{"encoder_arch": "resnet", "model": "contrastive image-text model", "dataset": "photos of plants and fungi (iNaturalist)", "train_examples": 90422, "image_size": 48, "crop_scale_min": 0.5, "horizontal_flip": true, "translate": 0.12, "tokenizer": "word", "vocab_size": 1482, "loss": "sigmoid", "embed_dim": 128, "encoder_norm": "batchnorm", "encoder_activation": "relu6", "encoder_channel_attention": "se", "encoder_depths": [2, 4, 2], "encoder_kernel_size": 3, "encoder_stem": "single", "encoder_avg_pool_shortcut": false, "encoder_widths": [48, 80, 144], "text_encoder_causal": false, "text_encoder_width": 256, "text_encoder_layers": 6, "text_encoder_norm": "layernorm", "text_encoder_norm_position": "pre", "text_encoder_activation": "relu", "text_encoder_mlp_ratio": 4, "text_encoder_head_dim": 64, "text_encoder_fused_qkv": true, "text_encoder_bias": "all", "text_encoder_qk_norm": false, "text_encoder_layer_scale_init": 1.0, "text_encoder_parallel_block": false, "text_encoder_inner_norm": false, "text_encoder_drop_path": 0.15, "text_encoder_positions": "sincos", "init": "torch_default", "residual_init": "zero_last", "optimizer": "adam_atan2", "learning_rate": 0.001, "beta1": 0.9, "beta2": 0.95, "max_grad_norm": 1.0, "l1_shrink": 0.03, "cautious_weight_decay": true, "max_steps": 6700, "batch_size": 256, "epochs": 19.0, "lr_schedule": "cosine", "final_lr_fraction": 0, "warmup_steps": 200, "weight_decay": 0.2}
Rows from block 2 of the text encoder, named by matrix and row number. Rows with one number belong to one neuron. Each number is 50 + 10 x the weight over its row's rms, rounded and kept within 0 to 99. All counts start at 0. After the name is the row's rms in percent of the matrix's.
# fc1: MLP up (text_encoder.blocks.2.mlp.fc1.weight, 1024x256), inputs 128-191
# fc2: MLP down (text_encoder.blocks.2.mlp.fc2.weight, 256x1024, transposed), outputs 128-191
fc1.458 214:48 50 47 49 50 50 50 50 48 48 47 47 62 50 50 43 50 51 49 55 55 69 50 67 49 54 50 75 50 92 41 49 45 50 46 34 49 50 51 13 50 49 50 53 50 52 49 15 26 53 52 43 51 51 51 50 50 19 50 50 49 51 36 53
fc2.458 236:48 63 50 50 51 66 50 59 50 51 43 38 49 50 50 50 50 59 51 46 48 50 47 48 71 51 60 50 71 56 62 50 60 52 50 50 50 47 50 50 48 50 50 64 49 56 50 62 54 50 50 50 50 50 58 51 50 73 50 55 62 50 50 94
fc1.460 285:51 45 50 43 50 50 50 34 47 50 70 51 43 77 75 45 44 56 50 45 50 46 49 49 48 43 50 58 45 43 53 77 49 50 53 36 50 52 50 35 50 66 31 51 60 52 51 57 51 55 52 56 51 44 42 66 57 51 51 50 50 29 32 50
fc2.460 294:38 39 74 52 27 37 50 50 51 48 59 63 74 46 48 54 52 65 50 48 45 58 50 63 47 50 51 50 54 52 46 65 51 62 47 65 50 50 59 52 78 50 46 50 52 50 53 50 42 50 49 69 55 38 50 50 51 55 50 68 50 50 64 50
fc1.462 207:49 50 48 51 50 51 48 50 50 50 61 57 50 48 50 50 96 54 73 73 50 55 50 50 50 53 50 56 50 54 50 49 58 50 50 47 50 49 52 36 66 47 56 50 49 50 36 42 50 50 50 45 50 51 50 51 51 50 41 50 56 50 50 50
fc2.462 190:51 44 50 47 50 50 50 53 50 50 53 25 50 49 50 49 44 42 50 55 50 50 23 50 50 50 51 50 50 16 50 28 50 42 50 51 52 50 41 51 54 39 51 84 50 34 53 50 77 58 49 43 50 53 49 50 45 77 54 64 51 50 50 49
fc1.463 189:87 53 51 50 52 51 50 52 50 51 50 50 50 51 52 51 59 50 50 57 51 52 51 50 51 50 50 50 55 41 41 50 41 50 40 51 50 48 50 86 38 46 52 50 50 50 33 49 50 49 50 50 50 56 50 50 46 54 50 49 49 50 50 49
fc2.463 242:49 52 50 50 46 50 50 50 36 50 50 51 50 50 57 50 50 50 50 49 50 50 48 50 50 51 50 50 50 59 42 54 48 50 53 50 50 57 59 36 50 49 48 50 53 54 61 50 50 50 63 50 64 50 50 61 50 99 50 69 50 50 51 50
fc1.467 236:50 46 54 48 68 50 42 52 68 60 67 50 57 49 49 49 54 39 99 50 62 50 59 50 49 51 49 50 51 56 50 49 50 63 49 50 51 50 50 50 50 49 50 54 22 51 61 44 54 14 10 50 47 51 50 50 62 51 52 50 50 50 43 51
fc2.467 214:50 64 52 50 08 51 52 52 38 41 50 50 41 35 50 50 43 46 48 51 41 47 44 50 50 62 51 50 51 41 50 48 58 49 49 51 38 58 50 50 50 17 50 61 52 47 62 48 50 55 52 50 56 43 52 53 46 64 48 61 50 42 50 66
fc1.478 246:50 50 49 78 54 60 50 36 82 50 50 50 50 55 49 49 51 50 85 45 50 38 50 50 50 45 44 50 57 49 51 51 59 27 50 42 47 51 50 50 50 50 41 50 50 50 50 50 50 50 50 47 51 50 32 50 52 50 50 50 50 11 50 50
fc2.478 283:49 49 51 49 52 75 50 56 45 45 22 20 50 58 51 47 48 40 49 54 50 52 50 51 50 39 50 48 52 50 93 48 58 42 50 51 57 50 49 50 29 54 58 50 51 49 48 49 49 50 56 33 50 55 52 47 61 65 51 68 50 54 50 50
fc1.482 150:81 50 53 38 47 33 50 48 50 87 73 50 50 49 73 47 50 50 50 49 50 48 50 45 48 47 50 50 50 48 49 50 54 49 50 46 50 48 50 50 51 50 50 51 44 46 54 51 51 52 50 50 51 50 51 49 49 50 50 50 54 50 50 52
fc2.482 154:50 60 52 50 16 57 48 53 26 50 52 50 63 00 50 53 49 46 50 42 55 54 51 51 49 51 53 50 50 58 47 46 74 44 50 50 58 48 50 49 50 43 53 50 58 49 63 48 50 47 48 50 52 55 46 65 45 50 40 53 89 53 50 46
fc1.484 250:50 50 43 50 51 53 50 52 49 50 50 50 50 51 50 50 50 50 72 53 50 50 75 49 54 50 51 50 50 48 51 46 44 46 51 39 70 47 50 50 49 47 56 50 35 50 51 50 50 49 50 50 34 51 50 41 48 50 50 50 48 50 55 50
fc2.484 274:41 49 50 52 47 50 50 49 50 50 50 50 50 38 50 47 49 51 50 62 32 56 50 51 50 47 50 36 61 45 50 43 55 52 61 42 75 33 53 51 45 49 55 49 57 56 50 50 50 53 54 49 52 60 46 46 50 99 51 69 72 48 62 99
fc1.490 231:50 51 62 44 49 50 70 49 51 50 50 50 50 57 57 50 50 97 50 40 50 50 62 60 50 50 62 50 38 46 50 50 42 48 50 51 47 50 51 56 50 51 50 27 50 50 50 50 41 50 50 51 50 50 28 57 46 37 50 31 49 50 50 50
fc2.490 198:47 50 49 49 63 51 48 52 50 48 50 52 50 49 44 50 59 50 31 50 44 50 50 49 50 52 50 50 52 55 51 37 00 50 48 77 50 50 48 64 40 50 50 61 46 51 50 50 50 50 49 52 48 52 61 51 50 60 50 66 51 73 50 59
fc1.493 181:98 60 50 48 60 51 50 52 50 50 50 50 48 50 51 50 52 53 50 50 50 54 50 50 53 50 50 50 50 51 49 50 49 50 48 54 47 50 48 63 43 50 54 55 44 51 27 50 50 50 50 50 30 51 50 51 50 50 47 50 50 50 50 50
fc2.493 238:49 50 50 50 46 50 50 50 28 49 50 51 51 50 63 50 50 51 50 47 50 50 45 51 50 50 51 50 50 60 45 55 43 50 49 50 49 60 61 30 50 49 44 49 53 51 66 50 50 51 65 50 66 49 50 54 50 99 50 79 49 49 51 50
fc1.495 175:48 49 50 50 64 48 50 63 66 50 49 50 50 50 49 49 49 49 50 37 50 50 50 66 46 50 33 50 47 50 52 47 50 13 37 49 51 50 50 50 43 61 31 36 50 50 54 50 41 55 48 50 50 50 50 51 49 44 53 50 50 51 74 50
fc2.495 185:50 50 52 47 53 50 49 55 50 50 52 57 50 49 49 52 54 49 43 62 51 50 50 59 42 49 68 54 49 52 50 36 50 50 51 52 60 35 38 51 54 55 57 50 50 48 49 41 50 50 50 53 49 68 49 49 32 50 51 49 15 57 46 48
fc1.497 151:45 68 50 56 61 50 50 50 50 49 50 50 68 45 48 55 49 50 49 51 51 65 59 54 44 58 51 63 50 64 47 43 53 43 47 44 50 50 48 44 27 50 47 50 60 50 49 26 49 50 36 51 50 49 50 50 39 47 49 50 57 50 47 50
fc2.497 221:48 55 37 50 64 50 44 47 57 48 53 46 51 54 49 50 50 50 49 46 47 50 49 55 35 58 50 50 50 49 50 49 49 46 50 50 42 64 50 53 51 50 39 59 50 50 53 50 53 55 49 50 45 44 45 61 48 99 49 88 46 45 48 50
fc1.501 274:50 50 58 39 50 50 50 50 50 50 50 84 73 50 49 50 49 46 50 49 50 50 50 56 45 50 50 50 50 90 53 42 77 50 31 56 55 50 50 50 52 50 50 50 50 50 50 23 24 40 50 49 50 50 51 44 48 50 51 50 53 51 50 50
fc2.501 241:50 54 50 45 38 50 50 34 49 51 50 50 50 52 50 50 50 45 43 50 50 50 50 52 26 50 50 57 47 34 52 51 54 50 50 50 49 55 52 50 50 56 46 63 54 50 63 52 50 50 50 50 50 48 35 55 38 50 49 50 46 46 47 42
fc1.502 173:99 60 50 59 50 50 71 47 47 50 42 49 45 51 48 63 51 50 49 51 50 49 48 44 55 50 50 50 50 50 52 49 49 50 52 50 49 46 50 53 34 50 58 50 49 55 36 50 50 50 51 52 53 69 55 49 52 50 51 50 49 53 51 51
fc2.502 206:49 59 50 33 48 50 50 54 31 49 51 52 51 49 50 53 50 51 47 49 49 50 38 51 50 54 53 50 47 68 42 50 49 50 50 50 43 60 53 38 51 50 39 50 50 50 52 46 50 50 50 50 56 49 50 64 50 95 50 72 50 50 48 49
fc1.506 252:50 60 47 57 53 44 70 50 50 47 47 45 50 50 50 50 48 50 50 50 50 50 50 49 56 50 50 59 50 49 32 50 49 50 18 50 50 49 40 50 31 48 55 50 50 50 39 50 28 52 50 49 50 54 50 50 50 50 43 50 51 50 50 50
fc2.506 264:50 50 50 23 50 51 50 50 51 50 59 51 50 48 50 50 50 47 51 50 50 50 50 52 19 50 50 49 50 22 38 50 50 51 50 51 49 56 51 51 53 50 48 50 50 44 50 50 50 61 51 50 49 48 49 50 50 82 50 99 50 50 51 50
fc1.508 289:48 53 50 53 71 50 48 50 57 50 49 50 53 69 50 55 61 50 51 35 50 48 50 57 77 50 50 50 50 61 44 46 41 50 52 48 50 49 45 50 53 48 53 50 26 51 50 55 51 48 50 67 50 52 50 50 51 50 36 50 38 50 47 49
fc2.508 298:49 49 50 58 49 50 56 50 47 46 21 44 49 52 56 51 51 42 50 50 45 49 50 50 74 50 40 50 74 50 50 42 13 60 52 49 77 40 52 49 17 38 74 45 49 49 50 49 49 50 56 50 50 72 50 39 58 81 52 71 50 51 75 66
fc1.510 180:47 49 49 49 99 47 52 74 48 47 40 48 65 50 81 49 50 52 50 49 48 50 62 56 49 49 55 47 54 51 49 51 45 54 50 52 49 51 52 51 24 52 61 33 50 35 44 50 36 54 53 52 50 50 37 51 61 50 54 49 50 51 53 41
fc2.510 135:49 39 56 45 49 60 38 71 50 43 48 50 51 48 46 50 50 25 50 54 51 51 50 50 50 50 49 49 75 55 52 30 52 52 50 56 68 42 45 50 51 50 68 76 45 49 46 47 58 48 52 50 40 63 48 35 59 83 54 68 55 76 47 50
fc1.517 215:63 59 49 51 50 54 54 63 62 79 46 47 49 49 50 49 50 48 58 44 50 50 53 48 50 50 51 48 52 47 46 96 61 47 50 47 27 16 31 50 48 48 49 51 35 50 43 50 55 49 50 37 50 54 51 61 52 51 32 51 51 51 50 50
fc2.517 205:50 76 38 55 45 51 49 67 41 50 51 47 54 50 51 49 50 50 43 49 50 49 50 55 50 50 61 47 50 47 50 50 50 39 50 47 43 50 29 45 50 50 41 51 53 54 57 50 50 49 52 46 63 50 41 70 44 51 28 66 49 46 50 49
fc1.526 043:50 50 50 50 50 50 50 50 50 50 50 50 50 50 50 50 50 50 50 50 50 50 50 50 50 50 50 50 50 50 50 99 50 50 50 50 45 50 50 50 50 67 50 50 50 50 50 50 50 50 50 50 50 50 50 50 50 50 50 50 50 50 50 00
fc2.526 020:50 50 50 50 50 50 50 50 50 50 50 50 50 50 50 50 50 50 50 50 50 50 50 50 50 50 50 50 50 50 50 50 50 50 50 50 50 50 50 50 50 50 50 50 50 50 50 50 50 50 50 50 50 50 50 50 50 50 50 50 50 50 50 50
fc1.527 160:48 47 51 47 61 47 46 80 73 50 57 54 50 49 48 46 50 46 97 49 53 51 48 54 47 75 49 48 51 48 50 49 58 48 50 51 52 50 48 52 52 58 44 54 50 50 50 38 51 09 41 50 02 49 14 50 53 51 50 50 50 51 50 51
fc2.527 143:50 50 52 50 33 50 51 50 46 50 60 48 45 40 50 50 50 37 50 50 48 48 46 52 46 53 50 53 62 13 50 38 52 38 50 50 50 56 49 46 64 43 45 55 50 30 89 50 51 58 50 56 54 42 51 48 44 65 51 68 50 33 48 50
fc1.532 219:49 51 49 77 48 75 50 49 49 48 49 48 58 54 50 53 42 51 47 49 50 50 79 41 62 50 50 50 50 50 49 50 50 56 51 50 52 56 54 36 50 47 30 50 51 51 36 50 35 50 50 48 51 53 52 50 47 50 36 50 50 50 50 50
fc2.532 267:33 67 37 50 52 50 44 43 51 49 50 47 50 50 49 51 50 46 42 50 41 53 45 51 48 62 48 49 56 50 50 50 51 36 52 50 50 51 49 53 50 50 50 51 56 54 49 55 57 48 50 49 31 51 64 66 42 50 35 97 33 51 45 54
fc1.534 302:50 46 48 70 65 55 50 49 50 50 45 49 49 55 56 44 49 50 48 46 49 44 66 45 73 47 47 50 51 45 51 60 50 50 37 23 23 51 50 46 46 54 32 51 48 50 42 51 53 55 45 29 51 42 52 50 51 51 44 50 48 41 50 50
fc2.534 287:52 50 50 46 50 51 48 55 49 51 50 37 50 52 67 41 51 41 50 54 51 49 52 50 37 52 50 51 55 04 51 50 50 40 50 43 50 50 45 48 41 50 48 51 50 36 55 50 53 49 47 39 61 49 46 57 42 77 50 99 47 50 43 51
fc1.565 199:50 50 60 49 49 50 49 49 76 50 73 70 49 46 49 50 49 65 57 49 50 50 50 50 49 47 48 49 48 49 24 50 51 49 50 53 50 51 48 52 51 50 49 50 46 50 50 51 51 50 50 50 38 50 08 36 55 51 48 20 66 48 50 50
fc2.565 199:49 51 47 50 53 52 49 48 50 50 50 31 50 51 50 51 54 48 50 60 56 49 46 50 36 51 50 50 51 50 51 23 50 37 50 50 51 40 48 50 50 50 51 61 49 50 50 52 99 50 47 50 49 53 54 51 49 63 50 71 49 50 50 50
fc1.566 038:50 99 50 50 50 50 50 50 50 51 50 50 50 50 68 50 50 50 50 50 50 50 58 50 50 50 50 50 50 50 50 50 50 50 50 50 50 50 50 50 50 50 50 50 49 50 50 50 50 50 21 50 48 50 50 50 51 50 39 50 50 51 50 50
fc2.566 011:49 50 50 46 55 50 50 50 50 50 48 50 50 52 50 50 49 50 51 50 50 50 50 50 46 50 51 49 50 49 50 48 49 49 50 50 50 50 50 50 43 59 50 50 50 49 50 50 50 50 50 50 52 50 50 50 50 50 56 50 49 50 50 50
fc1.567 148:52 50 52 49 51 50 50 50 50 52 51 52 50 60 72 51 53 49 59 51 56 51 51 50 49 50 50 51 48 49 50 59 51 54 50 50 46 47 51 49 51 51 49 48 52 49 52 50 51 48 49 50 49 50 49 35 50 48 52 48 50 48 49 48
fc2.567 109:49 60 24 50 50 56 49 48 49 41 36 35 56 50 51 49 51 50 46 38 49 50 49 58 50 50 30 50 55 50 51 51 49 39 49 51 44 51 50 50 46 50 42 52 50 52 50 53 49 52 65 50 33 33 49 55 52 49 48 59 50 50 50 50
fc1.569 184:51 52 51 50 50 53 50 62 79 77 99 53 49 50 53 50 50 50 50 53 62 50 50 50 50 50 56 50 51 50 49 54 62 50 50 50 47 48 50 50 50 55 49 50 42 49 51 50 50 49 41 49 49 50 50 49 79 50 50 50 65 49 50 42
fc2.569 175:52 86 50 52 45 52 50 58 50 51 52 50 51 48 51 50 50 47 47 53 51 53 35 50 50 52 56 50 49 49 44 49 51 40 51 49 52 49 43 49 50 43 51 50 69 49 56 46 50 50 50 48 55 56 48 83 39 75 09 65 51 52 48 50
fc1.572 250:50 50 51 50 54 50 86 62 42 50 50 53 54 50 50 49 50 50 50 48 50 50 72 52 50 50 51 51 52 50 50 50 47 47 50 50 50 53 50 51 51 50 57 34 50 11 50 51 19 50 50 60 50 47 50 55 50 51 50 50 48 51 50 51
fc2.572 199:48 48 50 37 50 51 49 50 50 46 56 55 51 50 51 49 53 59 37 49 50 50 51 50 33 54 51 50 52 60 26 50 27 67 48 50 39 50 55 53 52 50 50 68 48 56 49 55 50 49 50 50 34 50 55 50 50 57 49 59 40 53 50 52
fc1.573 164:81 54 50 57 49 56 57 47 50 48 48 59 49 52 50 59 49 64 49 39 56 48 50 50 58 47 65 48 50 51 50 51 45 52 52 49 48 48 46 24 53 44 40 50 51 58 48 51 48 41 52 56 50 50 50 60 48 50 44 51 26 50 50 37
fc2.573 166:47 70 53 51 49 51 50 63 50 50 32 49 52 52 50 48 50 50 47 56 41 83 51 64 52 50 55 50 46 67 52 50 50 52 50 49 59 37 50 51 48 50 58 66 49 55 11 37 50 50 55 48 49 80 48 50 43 50 44 46 48 52 50 55
fc1.578 079:50 50 50 50 50 50 50 53 50 50 50 50 50 50 50 50 59 50 62 50 50 50 50 50 50 99 50 50 50 50 50 50 50 50 50 50 50 50 50 50 50 50 50 50 50 50 50 50 50 50 50 50 50 50 50 50 50 04 50 00 50 49 50 46
fc2.578 040:50 50 50 50 54 50 49 52 50 50 50 50 50 50 50 49 50 50 50 50 39 50 50 50 49 52 50 50 50 50 50 36 50 50 50 50 52 50 50 50 49 50 50 51 51 50 50 50 50 50 50 50 50 50 50 50 49 50 50 50 50 50 44 93
fc1.583 194:49 46 83 49 46 47 50 53 50 49 73 72 52 45 48 46 49 45 65 54 49 68 66 71 48 94 48 49 50 47 50 53 52 68 49 50 53 50 49 50 66 42 50 40 52 51 54 46 31 50 51 47 39 48 43 19 46 47 50 50 53 50 50 51
fc2.583 167:50 50 36 52 41 48 52 44 47 49 50 50 47 50 51 48 49 43 39 39 49 32 31 50 49 30 45 51 40 33 49 50 50 43 48 48 46 53 50 47 52 49 50 48 42 34 64 55 52 55 50 51 65 38 53 52 50 50 53 50 50 28 49 50
fc1.586 211:58 51 50 69 49 60 50 46 88 62 49 49 50 50 48 50 53 58 99 54 50 57 50 50 50 48 50 50 50 50 51 50 60 51 50 46 50 48 48 50 50 50 49 48 50 50 49 50 50 50 50 45 51 51 24 49 51 50 49 50 50 00 50 50
fc2.586 198:50 40 60 48 50 53 50 55 46 48 50 50 50 49 50 47 49 41 50 58 50 61 50 50 46 48 51 45 50 50 68 45 50 49 50 50 82 46 48 50 50 51 72 50 51 33 53 44 52 49 57 46 50 67 50 34 50 56 53 56 53 88 55 50
fc1.589 296:46 49 50 48 64 50 52 50 44 46 50 50 49 48 48 36 46 47 47 50 50 38 56 51 50 48 43 63 50 50 46 50 49 51 24 17 54 50 20 49 48 44 57 56 49 50 43 42 37 53 50 36 50 56 50 40 45 50 42 50 54 51 50 51
fc2.589 282:51 45 55 26 57 50 43 61 54 50 50 39 49 50 54 36 50 34 51 67 50 50 50 51 14 49 50 48 53 09 51 32 49 50 50 50 58 49 45 51 41 60 50 53 49 25 50 44 59 50 41 41 50 50 41 48 50 76 55 99 50 58 44 50
fc1.595 078:50 50 50 64 54 50 50 50 50 50 50 50 75 50 50 50 52 50 50 50 50 50 52 50 50 50 50 58 50 50 50 50 51 50 50 50 50 50 50 50 49 50 50 50 50 45 50 00 50 50 44 50 50 48 23 50 50 31 50 25 50 27 50 50
fc2.595 049:50 50 50 50 50 50 50 50 50 50 83 50 50 50 50 50 50 50 50 50 50 50 50 50 50 50 50 50 50 50 50 50 50 54 50 50 50 50 59 50 50 50 50 81 50 50 50 50 78 50 53 50 50 50 50 50 50 50 50 68 50 47 50 50
fc1.598 164:50 51 47 52 50 50 73 50 50 50 48 47 50 50 49 49 49 50 50 24 50 47 49 85 50 44 45 48 50 47 51 44 51 33 50 50 50 50 35 53 50 50 37 45 50 51 49 51 00 51 50 49 50 51 43 58 50 50 50 50 51 50 70 51
fc2.598 144:50 47 51 49 54 51 50 50 50 48 50 53 50 49 50 53 63 65 51 50 48 51 55 99 50 43 50 50 50 68 50 52 39 59 50 58 50 50 49 79 50 54 55 50 36 50 40 50 46 50 50 58 40 52 50 48 60 49 50 46 19 55 63 50
fc1.608 191:49 50 63 50 50 47 48 50 78 50 50 61 79 52 50 50 50 45 80 47 50 50 57 64 50 48 51 46 51 50 51 50 49 56 50 53 50 50 51 50 72 50 50 50 48 53 54 50 27 50 50 50 50 50 51 36 50 50 50 50 42 50 50 50
fc2.608 188:50 50 37 52 50 50 51 47 47 50 50 50 38 50 48 50 51 36 45 51 50 50 28 49 26 33 51 50 36 45 50 49 54 45 50 50 54 49 50 48 50 51 54 49 50 51 49 50 66 61 53 50 63 52 51 50 49 50 53 49 50 43 47 48
fc1.609 207:53 50 50 57 50 58 62 51 49 75 43 50 48 97 50 50 50 45 50 48 49 49 49 49 99 50 53 50 51 50 50 50 45 50 50 50 50 50 51 35 50 45 20 20 40 51 49 50 43 50 50 50 50 37 51 48 50 51 52 50 22 46 51 51
fc2.609 184:49 63 37 50 08 55 47 50 50 50 49 44 55 40 50 49 50 49 50 40 50 50 47 51 50 51 39 50 54 50 54 53 88 51 45 53 36 54 52 50 49 49 27 54 51 52 50 53 50 48 50 47 53 43 50 59 50 59 46 80 50 45 50 50
fc1.610 065:50 50 50 50 50 50 50 50 50 50 50 50 50 50 68 50 50 62 50 50 50 50 50 50 50 50 50 50 50 50 50 92 50 50 50 50 50 50 50 50 50 50 50 49 50 50 13 48 50 50 50 50 50 10 50 50 50 50 50 17 50 50 50 50
fc2.610 020:50 50 50 50 50 50 50 50 50 50 50 50 50 50 50 50 50 50 50 50 50 50 00 50 50 50 50 50 50 50 50 50 50 50 50 50 50 50 50 50 50 00 50 50 50 50 50 50 50 50 50 50 50 50 50 50 50 50 50 50 50 50 50 50
fc1.617 265:50 47 50 52 53 52 58 50 50 50 49 51 50 72 50 50 51 50 48 51 50 47 50 49 53 47 53 59 45 53 59 67 54 42 50 50 50 49 49 50 52 60 42 50 49 51 50 50 50 50 50 58 54 50 53 49 50 40 54 07 43 50 64 50
fc2.617 234:52 47 51 50 47 51 50 62 49 51 50 50 52 50 41 50 52 61 50 50 45 50 50 50 50 54 55 50 63 51 77 48 58 79 50 50 51 48 48 50 56 50 50 61 50 50 50 50 52 50 48 50 62 51 64 45 48 67 49 69 50 50 50 79
fc1.619 229:50 49 70 50 50 48 51 44 50 50 64 69 50 54 50 48 48 50 58 39 47 46 54 57 50 41 50 47 50 44 50 50 45 55 50 53 50 52 51 52 67 47 37 50 50 51 52 55 30 52 51 50 51 49 51 29 49 51 55 50 43 50 52 50
fc2.619 249:50 50 45 50 50 50 50 44 49 50 50 50 44 42 45 50 50 39 39 43 50 46 18 48 21 38 42 50 40 46 50 50 52 50 50 51 50 58 50 50 50 50 51 50 50 50 49 50 73 54 50 50 50 50 51 50 52 50 51 48 51 41 41 50
fc1.622 297:49 50 52 50 50 50 51 45 50 50 48 75 50 53 47 67 50 50 50 49 49 47 49 49 50 49 52 54 17 51 56 50 50 46 51 60 46 51 50 52 52 52 35 44 50 50 67 54 51 43 50 61 50 50 50 49 51 18 61 29 47 50 51 51
fc2.622 357:51 37 51 68 43 50 47 51 52 50 52 52 51 49 50 50 52 59 50 47 50 48 49 53 37 50 53 50 59 44 68 49 50 56 50 50 50 48 60 50 52 53 61 51 51 52 56 52 51 50 48 50 54 50 50 50 47 57 63 77 50 36 50 49
fc1.634 231:50 50 49 56 40 50 69 35 45 50 54 61 30 50 49 49 49 47 49 77 50 40 49 49 50 35 46 55 48 46 50 50 59 39 50 29 49 44 62 27 60 47 50 36 52 55 51 61 50 50 53 50 53 50 55 54 50 40 52 50 50 50 50 50
fc2.634 263:42 42 51 50 42 73 50 42 50 47 50 36 50 51 44 51 50 50 50 47 50 43 50 50 69 48 50 52 50 32 61 46 48 50 50 51 47 54 61 50 69 35 46 52 50 42 62 53 50 51 48 41 50 47 50 50 50 53 50 52 46 50 50 78
fc1.644 269:50 49 62 41 50 49 50 48 99 77 49 50 46 41 54 48 45 50 66 48 49 66 50 50 47 60 47 50 38 44 50 39 49 52 54 63 60 51 55 54 48 49 53 50 54 50 43 54 50 50 30 37 46 56 23 51 51 50 53 42 61 51 52 50
fc2.644 292:50 65 46 54 51 50 50 41 51 51 53 48 50 50 50 53 61 68 43 53 51 47 50 49 30 50 53 53 66 27 40 48 50 48 50 50 39 49 49 52 53 45 48 51 44 74 50 63 50 59 49 41 51 50 59 59 43 73 36 80 50 45 52 50
fc1.646 136:46 49 50 51 99 50 50 49 49 49 53 48 63 49 47 46 77 68 66 45 47 47 49 48 48 47 48 48 51 52 51 48 62 45 42 45 49 37 45 53 49 79 60 51 49 51 48 51 43 51 51 51 52 51 52 27 51 51 52 51 54 46 54 51
fc2.646 096:45 52 50 50 51 43 46 56 48 45 48 34 54 43 50 49 50 51 48 29 45 40 50 61 42 49 30 48 59 43 50 52 38 51 45 51 44 58 50 52 46 56 45 62 55 48 51 48 50 51 60 50 62 23 32 66 87 85 52 80 58 56 52 51
fc1.657 191:50 44 71 50 50 46 50 69 83 50 52 65 50 46 50 49 50 43 76 51 50 53 61 50 49 48 51 37 51 49 50 44 50 52 50 58 65 39 38 50 63 49 52 41 38 51 52 44 24 34 50 53 51 59 50 30 48 51 58 51 50 54 51 50
fc2.657 193:51 50 51 51 50 50 50 37 48 50 50 50 42 50 41 50 50 48 51 43 46 31 43 48 45 49 49 52 50 41 50 50 51 49 49 50 48 52 51 49 66 51 50 50 50 49 56 56 63 62 51 57 53 50 53 50 48 50 52 50 48 29 50 50
fc1.662 249:65 49 49 48 49 50 49 48 51 47 49 50 49 50 48 73 48 52 49 54 83 55 50 51 50 58 59 75 50 50 66 50 50 51 51 58 51 51 52 51 53 71 50 50 51 47 53 50 51 00 50 59 52 50 36 50 50 50 57 40 49 53 50 12
fc2.662 241:50 51 45 53 52 55 50 51 51 50 30 28 48 51 50 50 50 42 50 50 46 51 50 50 53 50 30 50 54 50 51 47 33 48 50 50 49 56 53 69 46 47 49 65 50 42 30 51 65 50 50 50 44 49 44 51 55 73 50 62 49 49 50 56
fc1.667 293:49 51 50 51 59 44 71 49 50 49 50 50 50 50 50 50 51 50 50 50 50 50 67 50 61 50 49 50 50 50 33 50 48 48 24 50 51 50 32 50 02 50 52 50 50 49 37 44 39 50 39 50 50 50 50 48 51 50 42 50 50 50 50 50
fc2.667 268:50 50 50 26 50 52 49 49 52 50 61 50 50 50 50 50 50 44 51 50 50 49 50 51 20 50 50 48 51 21 45 49 49 51 50 50 49 53 51 53 55 50 48 51 50 42 50 50 51 66 51 50 49 47 48 50 50 79 50 99 50 50 51 50
fc1.669 256:66 50 49 41 49 58 54 49 48 49 50 50 48 50 50 49 86 42 49 50 64 49 49 50 50 50 52 76 50 58 50 50 50 42 50 48 54 50 50 46 52 48 53 50 50 50 51 52 50 52 52 51 51 53 50 51 45 50 47 50 50 50 50 50
fc2.669 195:44 21 51 50 50 50 50 53 63 50 50 54 50 50 49 50 50 52 45 47 39 50 50 70 50 51 50 48 50 52 50 53 45 53 47 51 49 50 50 68 59 50 50 50 48 53 44 48 50 53 52 56 47 50 50 44 53 50 53 82 32 50 61 50
fc1.670 191:56 52 54 47 50 37 57 50 44 49 76 62 47 48 48 49 52 59 61 52 49 53 54 47 50 44 50 49 53 50 20 73 47 56 50 53 48 55 45 51 46 45 52 51 38 53 59 53 50 51 34 52 27 52 54 50 54 52 48 52 52 51 52 52
fc2.670 142:41 54 48 64 47 60 35 44 50 41 50 44 56 51 50 50 50 59 48 42 50 51 48 56 49 49 45 50 55 65 50 71 50 64 50 50 33 52 57 51 51 50 50 65 48 86 37 54 51 54 59 50 43 50 49 66 60 62 52 52 44 44 50 50
fc1.673 084:50 50 50 50 68 50 50 87 50 50 71 50 50 50 50 50 50 50 50 50 50 65 99 50 54 50 50 50 50 50 50 50 50 48 50 50 50 49 20 50 50 53 50 50 50 12 50 50 50 50 50 50 48 50 50 50 50 50 50 38 50 50 50 50
fc2.673 024:50 50 50 50 50 50 50 75 50 27 50 50 50 50 50 50 50 50 50 50 50 50 63 67 50 50 50 50 50 50 50 50 50 50 50 50 50 50 50 50 50 50 50 50 50 50 50 50 50 50 50 50 50 50 50 50 50 50 50 50 50 50 50 50
fc1.674 178:49 63 42 61 86 62 51 48 49 49 46 47 49 82 50 49 57 42 49 50 47 47 49 43 75 48 65 49 51 72 53 48 39 49 50 49 40 50 48 38 50 47 50 32 21 50 41 60 34 51 53 65 50 52 57 51 50 51 50 51 29 52 53 51
fc2.674 199:50 74 50 48 42 66 44 50 50 47 33 13 50 50 48 53 49 24 51 56 50 53 49 51 52 45 48 42 66 24 51 36 50 37 51 62 76 21 50 53 43 49 52 51 50 50 51 55 50 41 51 42 47 56 45 52 50 84 45 73 51 63 55 53